A small multi-label image tagger, trained from scratch: num experts 8, patch size [2, 2].
Rows from block 2 of a small multi-label image tagger, named by matrix and row number. Rows with one number belong to one neuron. Each number is 500 + 40 x the weight over its row's rms, rounded and kept within 0 to 999. All counts start at 0. Numbers have three digits each.
After each neuron's rows are labels from the 100 images, of 14976, where the neuron reaches its highest value: "responds to" is what is common among them. Only what is clearly more common there than usual is listed. The data: Sentinel-2 satellite tiles (TerraMesh).
# fc1: MLP up (model.blocks.2.mlp.fc1.weight, 384x128), inputs 0-63
# fc2: MLP down (model.blocks.2.mlp.fc2.weight, 128x384, transposed), outputs 0-63

fc1.353:487518543474517518514501500482453563423454530506506531493475529489465521400497464446484560514509472510457523466462493475475578591480562509513476460537488455504481471434479480489453486517484462
fc2.353:490524530530438486432576497434471481490421489476531515495514510480525457498468505508561473529508540572555438522491569486494511503473576491460525495505579448571451463563518484469503477526529523
responds to: clouds; main land cover: clouds

fc1.104:483434533497560535535580541470511545506520459531516465486509424502505578480518525429497482488481569520497523520464422515436501495477454522529556498497413413461464454535456457505463474535492456
fc2.104:576492474554443485476451473444478455511487456466476535455487521552478490528446538462491475547563481362570550470511486504540528563482538485502513550487592517522510527510513456552547471513520562
responds to: main land cover: rangeland

fc1.46:493513472516488479490444502473502465597504450545518490492497470459477536420580569449510496477465517434444511513520485484554505498454545626565505505437545487515483402545401471433488515522436529
fc2.46:442532512464476528581470576492528604466490544472499461457445501497463552521489413534432483566501443492568478448480458516531525483434470525388485491556514551514481449501504562542483505516528512
responds to: main land cover: built area

fc1.322:546510481458517421450510479534461537539464510480489579486541496420476492521458524470537440510500460547476525509509497500475483557503535487460511447540467467496475566446571507446547496496480465
fc2.322:494538492454403531480496569460530516480580447550518460529483463456451514567550483538503507457479481504531512518506554535566461432517479542491494533505517520483501511548548495544547534550524469
responds to: clouds; main land cover: trees

fc1.96:497456504572407480531519547521478500468499479485452471444488480415504466457448439538502472498571540500519531451556475548500459570520462495487483543624476523493473500572486486474504481486470515
fc2.96:489472499485505565501530496513525535520536476507432472496516484555554458547523557499510465425401398550510546540614467469489497545501414475510436514564474563453501540478522474447490521499490507
responds to: main land cover: crops; flooded vegetation

fc1.256:472552568495507373438490501491510480548448485515517494464527551501454516474513480455436572494510501552505519521516435554515534536489489541508472453438505450444495492425477489504506489485430599
fc2.256:545482498509531568572478482466526524551512507429496425506498479542540481512483538551472534522479506565437471432583491441489524465453474522433548485465388528546533477595499489489484482532522465
responds to: clouds; main land cover: clouds

fc1.268:480527562508456594463463466476551482442468457558457483459471472499507471484479462454466485488488488512538500527530538557432558540479532510511438564443463533479524536458557472492522489482450531
fc2.268:519437426462554475495497423546549570480423470496550501485512539483444541535492535474528493456448481527597576466502471417535413495451572562458495513507588492513525516513449465483491525537546474
responds to: clouds; main land cover: clouds

fc1.283:503471550511535551507502490526409491558539545542485467477517545566518545449517453505470475519513519525463557441527538461514445472481533432506469518530463506462493603557474461495467587535449474
fc2.283:499514452538499541542534505523496407474541478456490569491495364442559511476531531492499537469533471442557486460498564519537494460522565477462526466512524458526492527444467588488499478503502531
responds to: clouds

fc1.210:522472482568523475515460566421510534445518473443498474529513563473477494535525579415495504511406505515515539424489490530568521425492498494509457533474545474440464467481503491466531534458471545
fc2.210:491475469549413491516516522507463448546553518432523471475433531471489528548505482499416473525426477532512501523465522470507534518474504542505448484512447547523475511516523538479562475527482493
responds to: flooded vegetation

fc1.373:537528568513489534526474495535585469465453448375542518485506505439505470491468471504520486571543577546517524555536520492435533535504530474507489519525413541571605574531493488482540561500462538
fc2.373:487504544607532497570471502531558535523526476543450506537530496497549498533531514545516479440520466493479454492584435484553505542515450452539497440464493539515499444499522471475476496543556514
responds to: main land cover: built area

fc1.151:485504534504539520533544416503487618498504509472506517457496504472449480518400493498496446536528515476507543513480481503512515512525444467477500517529558435491511496515451508559476458486544444
fc2.151:539520487498433572515507524507488524514508508511487478541501465519561584483523494571590505445501505494410447447561482500530472470481465476474493540527479455543543500488514464465464430507492502
responds to: bare ground

fc1.253:430455588454424527483517512485469463502504452446466519464481493446467489431508418590498480532455555490489544440562498485462472558524542446548538493532505499501552484573487410507546512478493487
fc2.253:498437462519498457477552472523482511547471475552495415505489498505476572504513544433549534438511467555486430521590440511494456459481473545535564486610463487506478547479454479513490467530478528
responds to: flooded vegetation

fc1.171:485454489516464516455422460523443431451506470517532593475441510467483551560523487487501523479517449456491524515537493450453551517529538445520480453442501542549450528571464561516469515530546433
fc2.171:441550508512453513529508555552515508532563494455524436561487484440562469499490436510547466546462498535541384532477571535500476521547442516550497494513483448479539566532532467513441462473497490
responds to: water; bare ground; main land cover: water; flooded vegetation

fc1.302:459468537501571529556475524523520532482483613584510525503514523480510546463534414490489486535500455483501485518507529464532568524496543561546382497461465436522474474528560497478515465497469476
fc2.302:496517455532438401425548508506460503580490536462498500511563501448528444494495471492513516524431414477511478482497483483420503483497602582549532467514466515560506533459417522479532443512532466
responds to: clouds; main land cover: clouds

fc1.139:520572451483490502494496454522523503550499494570528492485556538439451505614527558459501482542516607466496525468526487497565524569493475587495544507519450563485494523459518541451530535466499455
fc2.139:544457523509495480547609538517421515531488560490608459532524508519415549547564523528579486483471484432497527506512476464499510432475477506456470478489519460530510513525537494536546419553547560
responds to: crops; built area; main land cover: crops

fc1.348:528488552527498446548466511463515495492482494524528467476529478495459409531488495486529521485503413480507465441470442482524482456562478456472457449516521484474499553520505473466446543592530514
fc2.348:494405520400464556544515507485492492567464519466467490446485555520564456520500506518507477537517507535444528501549477449510521523571528509518510467534493456548448473480534424487503564413476431
responds to: built area; crops; main land cover: built area

fc1.41:538431510482518496527539498537493443529490378472517528453553575504534565446499511497536449416503483438498531569533565447527468551509461468542449513469493494471481473462542526513520499469525410
fc2.41:435489512512546535472503503463527521484543561489540440529490435456560499494544495502491563537501509493478489533501507500434539441514544551490491475529528478441480493563519498541509462519509499
responds to: bare ground; main land cover: built area

fc1.328:519524489523522481496482567526461496515480562456453538445525523571453494507499515448557419455528443459556577546513480534474522492498532485493554466525551443519447479507552521510490496466494542
fc2.328:549444468502498591474477529491445555511539474481460474540561490490430486484546494512505522502472577483546466449500551448514504489480554484474511532458482465550495508584527502530491497550512453
responds to: bare ground; main land cover: bare ground

fc1.6:552521487518493464522531497462549499497495523505512515459497484500499548432447443467487470403484507589505538513528535487542487467457464585465497520527446561466557444538387519487503525499466507
fc2.6:494513536484509538514459561462464427502496458433495497479529497568519542521554460579516466567504437450437418529519486496509567507524567544431533484524396555561483469466540494437465504531457532
responds to: main land cover: snow or ice

fc1.318:489510492502432458463567495484426563519482448478523501494562460452461553555559520549532469511512467504488469535466563508536542507491478536526500500486442375590526538483497523467448540532541557
fc2.318:486555496472434447468514505421466578560479538486489514483480559560504546451549523509569518526492536412453459540511494464496476497474459565564501447484505499562475518433492453527562548530555465
responds to: clouds; main land cover: trees

fc1.229:431466453504526527470520568527485541501502526507549447390499457438514531578490453516442509549529440511454514592552516497403463462480520499504463530478475456507511520455473531495519447455463492
fc2.229:526548507593527451504461480547554481436460499556486572535524494476500467488532482513457490505430468512570526417439494452504472459486496520521475453470556553523547395510464510444456550430503530
responds to: built area; crops

fc1.207:464524496492483496469471531534465487503469518447427468474431506540515473464505457576543453466491547462486458493498486453520481508435478496478486553597494512458526471493528510511429483592500566
fc2.207:524562483471511502556525577432583439495442419498486529506547472510520601480479497520425553426463466537483556516563458435509495551496523524475530457495511471522442554535491484462495556430470525
responds to: crops; built area; main land cover: crops; flooded vegetation

fc1.135:594525522490465490464454539389430486494482464471473487503504514443454471512554521492517467471492514529479492463503531456454478506498559488484588460517462487542528498469485485477533469544543485
fc2.135:478521484497441538427467523479559449541487523447478480518510468517505453549553521494558566521425580527528515511517443590570531513531446478582549512513528521502444412451453489543460507488572422
responds to: crops; water; built area; main land cover: crops

fc1.21:480467470491550506522482486552506559456531464491516463476539493436597517524490518514477475579446522457522525465507491580433420536508537579528530498490490449451517419443448458526481577557584471
fc2.21:536561576532503490586524472503450499518518514432438492452495507614472572517564457455526480583483500502500494481476494582537571513532461428527472491510576478511475517529448519460476446522466471
responds to: water; flooded vegetation; main land cover: water

fc1.326:491522513539492472545480612568568472486520519474507487422607452514451481451447522482541518523541572474554500499577558453414525441509498546563466514485505488450512454509486526397505513590509517
fc2.326:538502453541565530481509569510472517468539495532545480501452507516492485501538554495444448486515471476539529506493546473519456482514450539576453499459557535496481491508400504515492477483530450
responds to: flooded vegetation

fc1.62:575489497547483549502516539457573564550523520486505500489493470554514569461479473594468444490500485501432531504453513481518580540444461578515443460408520479478439549515484561538541483526502514
fc2.62:479466424548460498470497538504501454542509427543540430510542517530482420542514459473468485528479492463443566434485485517464479525503507547519510481522420479479544455535451552568464556551478489
responds to: built area; main land cover: built area

fc1.110:497478517617449541483486486504555477575540501435597486481537520525469480491511457478520458501561497473470544510508468510454542491450491493481435526428482530484441494510577517482492486524489513
fc2.110:505524485616437468512551488523515509512527496480487490492479491517490528416490538491452507480523528570480509525461506416527519455493494468485514481511581509560513527532432486497444522550510491
responds to: flooded vegetation

fc1.262:495479512514542518579465486530464512506545456478452538424518505519531461487482523499525403530474520527579504530549490549498494504499464447546534525547446411491558551473392459487507559533506503
fc2.262:504519485497534526543478522461455451496581496457523492484543470572566435524507490566404493551445458436504535494511470502544491478577498487511520465529570466505461560509461547483484392442520487
responds to: water; flooded vegetation; main land cover: water

fc1.382:476490481463489572496549511524429495410516495434466478559452513472529529483477465479431558528505558546488543451517534520479535566519560474499532560591551446462480562460522496454476495589468473
fc2.382:528497515525476496558518543453502466501470538579520529470493500526464568521464557498510462457445534572491505538536477371548567535511438521457465495580478488489453488467517498461511433536462488
responds to: crops; main land cover: crops

fc1.59:543502494442435485491482461505463520519466493490459507563525529449551478488484439543486423474522560562468466491506540490447537502568488393451489518592495544439419545475479490510464543551450511
fc2.59:445467519500534494501544476535567500504480516514513457482511487516473471496456536502552516509437562444497484507474469441538542472486462492488549497433507418488459529494501504506390550545568530
responds to: crops; built area; main land cover: crops

fc1.313:482514546526472558458413486523428487539460558522565477495505510470471525454466491491471503510537555454541519545579476449472530482451449555478461449514475467454550552466479457449487532454533534
fc2.313:523499504566500485497568526528489478497456529538448434468493456497491562567516561509508570554493462474527473463431440466536475491475449536489528513528545494410473528529498420542463481545516514
responds to: water; built area

fc1.42:461546496476449519490506527456471439451433472553487534472577506491450465555603568528524493477447468456461511513501468467467497524522537492488461503564481574484435497505505460479516478599445522
fc2.42:474393465528500473538474451478557474467519479503489544430510428511483530516401438538538505477486493553463521549497453581506487527535485486505445585505499466491457493486477518508476554478476405
responds to: trees; flooded vegetation

fc1.277:577561583512492404438532556444458504529518436481512496520468553526470556498599538546483477424436475474450528454575489507470532498482500523474522466488532484542522447532492485489483504510531515
fc2.277:490543499463491440497533534417497526522489485513453514567461498557534494477519520500483468436421438474533435456482536531509510489470504470457512452565523553434556552572497452524529474499539567
responds to: main land cover: water; flooded vegetation

fc1.251:520451562425524483522464476492492492503443508492411454510475530519545483557494479492492552518480535538521519506488450465450539599497553573527524495523421572446510434521468478425487506468501494
fc2.251:488507484547486519560435524441598533493461535478531488469491462495546450513555485513595534455518388543519465582479527585556525479507501503587491452510522498531530597518543509497523518470511515
responds to: main land cover: built area

fc1.168:534445519461500454472553528506515463482526435584489460415508461472532552529573495533512577477492542490492499501521453516507578506451448552436499496527425442539494504478417594496549521500539517
fc2.168:469499530507454478424509509493498463496475451487543519565493535589533543449452530489497499560484479504547493496513477498482522531532521498577520605570508473487457471558535546519457480518431590
responds to: main land cover: rangeland

fc1.239:480561451488486495489506572482472514514451499491511516490546496476515491500476449482585488516545494499437493492472555532533521521432440545541475458492474472596495481430490481451441586559482506
fc2.239:471507414457488523458545516456482557549543523473525492410487516470513507495567500500569522489481502466445448565527531499532498502525471506511485468534498448531468530461530519453540532587531480
responds to: main land cover: trees; clouds

fc1.188:496496506471514452470472458488531585522514524542478557515479456523506502495521485527497415566482528489515492528549506525518452586566519477510476487579537490473493560488500584570498546520492444
fc2.188:514565480512466542497501530504534497376559455524543476490519515441498463517498410555512495478517477517520530506522563506428522506478554532506526548445545485502501493558560456469501490545462534
responds to: water; bare ground

fc1.309:551510461520528537495482540474564527469465470494480493446477544516485589500491503477487470569560492482524554632502483555478498554503455549513537575516567437492468498486487543559474553470490555
fc2.309:485571462503476465554508440505496514524421566499525497501414488518547491458535423455440467432539447517521477425507520510490520481535513463510544416464522434446524487474542483479521517585469456
responds to: bare ground

fc1.55:506566517496529470491510511457382473469486480495526471511530514433496486454480562533528421497491534537482448462513517489460466538486497438480461482545463464485517533539526493490500484495452564
fc2.55:490538534488537500423466448489581511493497532500490458489481453464516554470500498551493570417512543440515576522516519580572513423442482452539587533510534499463516481529377568543436503504504441
responds to: main land cover: water

fc1.57:467470483501455502518499502577479440542538506498581444474531388546524502476468493535463480566446499503491559510568496478497470538495560505501523472425484544510503540591492489487479486516493501
fc2.57:450532499509525512528508541500464492544554505523447477533562538515594529520497566453490494524532512483480516484531433540455520426410477576511432508508560520505524506421469534454511483477469554
responds to: main land cover: trees

fc1.162:509443473487482461510478402493514521521488463535532531538466469571460494533476484494467533479459525442497516518516557542479498515556591571523514503461521488524434484468421494546494524546521484
fc2.162:555535489500488529493496497510521557485508489489545559478586518445461424501464516412517563469466528550494521471549560606479482537501495521467492491478484539551561514436423534465497515510555480
responds to: flooded vegetation

fc1.209:429541528562479527508513465535507480508532466531509478504537484503489498518460514468455535497520555493480501468455506535454551450425434460508499520488530477555393431493607583498507464492501520
fc2.209:573509496428590483490463501483411492458499513509616502529467450506464483471473474522514434546512521503530546473532539501537522380518544504499523535509509497469539485534472541491510491488495498
responds to: trees; water; flooded vegetation

fc1.161:494464495503600500455557609508506447509521443485460505471514444490588484539439425543534453490506461455497583437570540519480530551486485468493541499531539465454425556549501473444485441593509505
fc2.161:520503596525493475540516490559474457471488518521550545517555437547512465514498553536464540544469396505445515535531535570500502471534518495515460520543490493486474514537460569451461451483505441
responds to: flooded vegetation

fc1.0:526482498459494465434509441553491499539548481447591497423506513495607522547477514529539436432451534586565516496513490544471519493456503393478474541445519462516510528526442510509508535565556491
fc2.0:501486560529488551579491521436456523523502479467480499500546479526489520562454510548435510548514435491504486458500556485506498454547409507492465555452536566463411532510569466526466494480499542
responds to: water; flooded vegetation

fc1.233:426468475403488484527471469459424490492529443495465512428446523480537548496519519520544459531510495430541462504560513558521474494481492441553499508544510464508516481535422520539425520537471480
fc2.233:419499453550485502523474498505446482501550518458564491513495449525461560518559489584416481510426541476486548503472495555480510486609449514493523500420573476526439500467400483529469527443541474
responds to: water; main land cover: water; flooded vegetation

fc1.185:505549441498534496560522461457482539520500464468469517474472543552486543484507458459467448505536398389485470546546448476481516451444493550508542572498561486585569514492495467530518509551480499
fc2.185:539510524560512547431492563498513545450460501489466432466496480515472478494559523505461450495435566584477513478485547452487416543509469475485564470488464435464470532564507442482496464574501530
responds to: bare ground; snow or ice

fc1.226:425581446515490526473471561533426474475424491494508519428549580490468470558508531512506428506424487436439450514532453508444488496495564499508496497530505574477474490504514491438466442541424512
fc2.226:492435438532481494527489473504522512440515432541474530467511439506561462519401492553483498521537487521511561536513514622527501460541442454511491549534518452511485497500492476510517510505515432
responds to: trees; main land cover: trees

fc1.375:489498501520445533477532467511477484424583482495494452447583553462550487510549481426522502422489491548487530490454419587485506501504537517497471534571530459512511586445447460528526507531483501
fc2.375:532440563489490532550533540512463481503438459525467540441499457577517448509460540531500485526474511516522509454487559460518506528422483482458447508543577551485463464552495524499534436518537551
responds to: flooded vegetation

fc1.141:575493443467490496464479575499457539467569570532502419505492515459511438518558528518531513517540601479451514517485484503540536471489449520516439469505444489514538434488534511485419496482456546
fc2.141:496496555562524556531560486549483479509494475565418512494523550574491494532508498475469437495503487425585506523530488584480477528467548513488553520533501437443504538540500523490539585499534530
responds to: snow or ice; main land cover: snow or ice

fc1.169:501526445575495529497535514502527542509529491564543453496557521458527518517470555508504521526456555506511521434593487420485495468402494524374423468514450553443485572445448506477517535467511523
fc2.169:456589486441436527534486492575445498484548557467554560563426536498495510469564475495479497472416454435488492489477477533574462490476479499524514457569549556543482424533506482507452458619458469
responds to: main land cover: crops; flooded vegetation

fc1.66:445508509533554520524470444474561559520475442538539449513504469525546468501597532537436513474564497491502513484522498458526529542500504563539524486531548440550479526514585462483486463485505527
fc2.66:488543483458583480458514525547492436506514438499526465433479559520563543422429570539555505484535535595483491491496499505454482418409478567507553517462498490483535530415478587475554513478452429
responds to: clouds

fc1.163:493500517526443469480460523517470581460436542506476487502552525463497502501525460477533538558451468543528463518551504479443469490442572570542566532479543507506523461491495448443543475501430454
fc2.163:493582529514525542496494511444493508476503543507509508460485439496512446414539494567479429521474497528463507576496499465537465444644494561545503485467477564554431505509457503549449454568457473
responds to: clouds; main land cover: water; flooded vegetation

fc1.230:510506555540463536536460497490461515524507479464517527512463471455493558532493480551447487489514488460464432526441544469483555540505426494478587473485530454419430499537390491536429438541525542
fc2.230:547577503479553512457502451464505551527510494420512476497572535551499477521440454489541499480472498535561538373531450545480544537532506513484463526481474461525531441479534459468499573491509494
responds to: main land cover: water; flooded vegetation

fc1.7:477471460492502527508477511495470533551596516520492486453544522477554465515473439478559552538593472503561520423473466462523435534431572520521460485499445474482479480526476474498487522462456490
fc2.7:500537553439541480500538524504492481436470546533550506403528572508510480392483529490538488553498519490490478539500508590511538413552549483460409586486507513476452505512486553444565521601560484
responds to: water; flooded vegetation; clouds; main land cover: water

fc1.374:522464482472526514520481581478496547546532464502464463526511546506458421499499524551517506527534578478511454561499476485557472531440463479476501475543552446495529509527510492498546554514460540
fc2.374:538478495509464545511523457496454542519495492506503436496559462498558461397500492457444509495439503496495476521518445560567549508485480499492557506521488484506526477495509457578506496494506456
responds to: snow or ice; main land cover: snow or ice

fc1.211:654505485488493499502459491506459503512558493535513499447521501504474421438588503463526461534532492528534451472556492453490512529511540519541367416514546461529518541533497501530515513550513559
fc2.211:446413417457551490474476474504566516486489488459533528463520473456526487507417475511478506527563476519547508470453443516518471539529515451511474587503500492549482457450460521544582496415544501
responds to: main land cover: rangeland

fc1.297:493518469505500563522554521496555503541480498529535537517502551518512537482480503485574469475432515504488469537578495475519452521553442494476513388481455435502503478450534603517484434512435449
fc2.297:502540485502483469423520503513493470565518502525510522576560510410431413587487489542519512539530547535443487513463566563434500565476579449472533496551498492467520486491463446474437521589516486
responds to: crops; main land cover: crops

fc1.245:454505477493523515478540397556470553485550513546517469514533494605500526539493448512503547433537490514531517447535524539454555514515454535510441474533522587439520424500492556510538481508561525
fc2.245:440514499475472569525486504497549507449501520501509423504547485424525503509522520465492511513404494496485520447495544553457467493522521453621461539565503455535520528492424487535433471557452472
responds to: flooded vegetation

fc1.63:498430535465556489447523488510496523505455533492505494472485531442496532472536528426423532421481482475579517550592492509480482456507571535504421494435515450545544467452515472429481488542453461
fc2.63:530508529428534502439460482521510498552454479454522489472615527490526443579471485536501522582466543528553468415529493499486497543485567543564530485483474509503521492401504408466492532479536545
responds to: clouds; main land cover: clouds

fc1.152:481484555467508467528448458572490565450489546471471497468490418555485448561518552534532535531521514488533508483555481524461540490476446516507451574439485480517514487436490544528524517545539503
fc2.152:477497536540463509509445519463542496455510472597494471518583514486542529517511483436481453526519525503557425516557545557462549527443559521503520524490514478497448455512400537412499549557465481
responds to: snow or ice; main land cover: snow or ice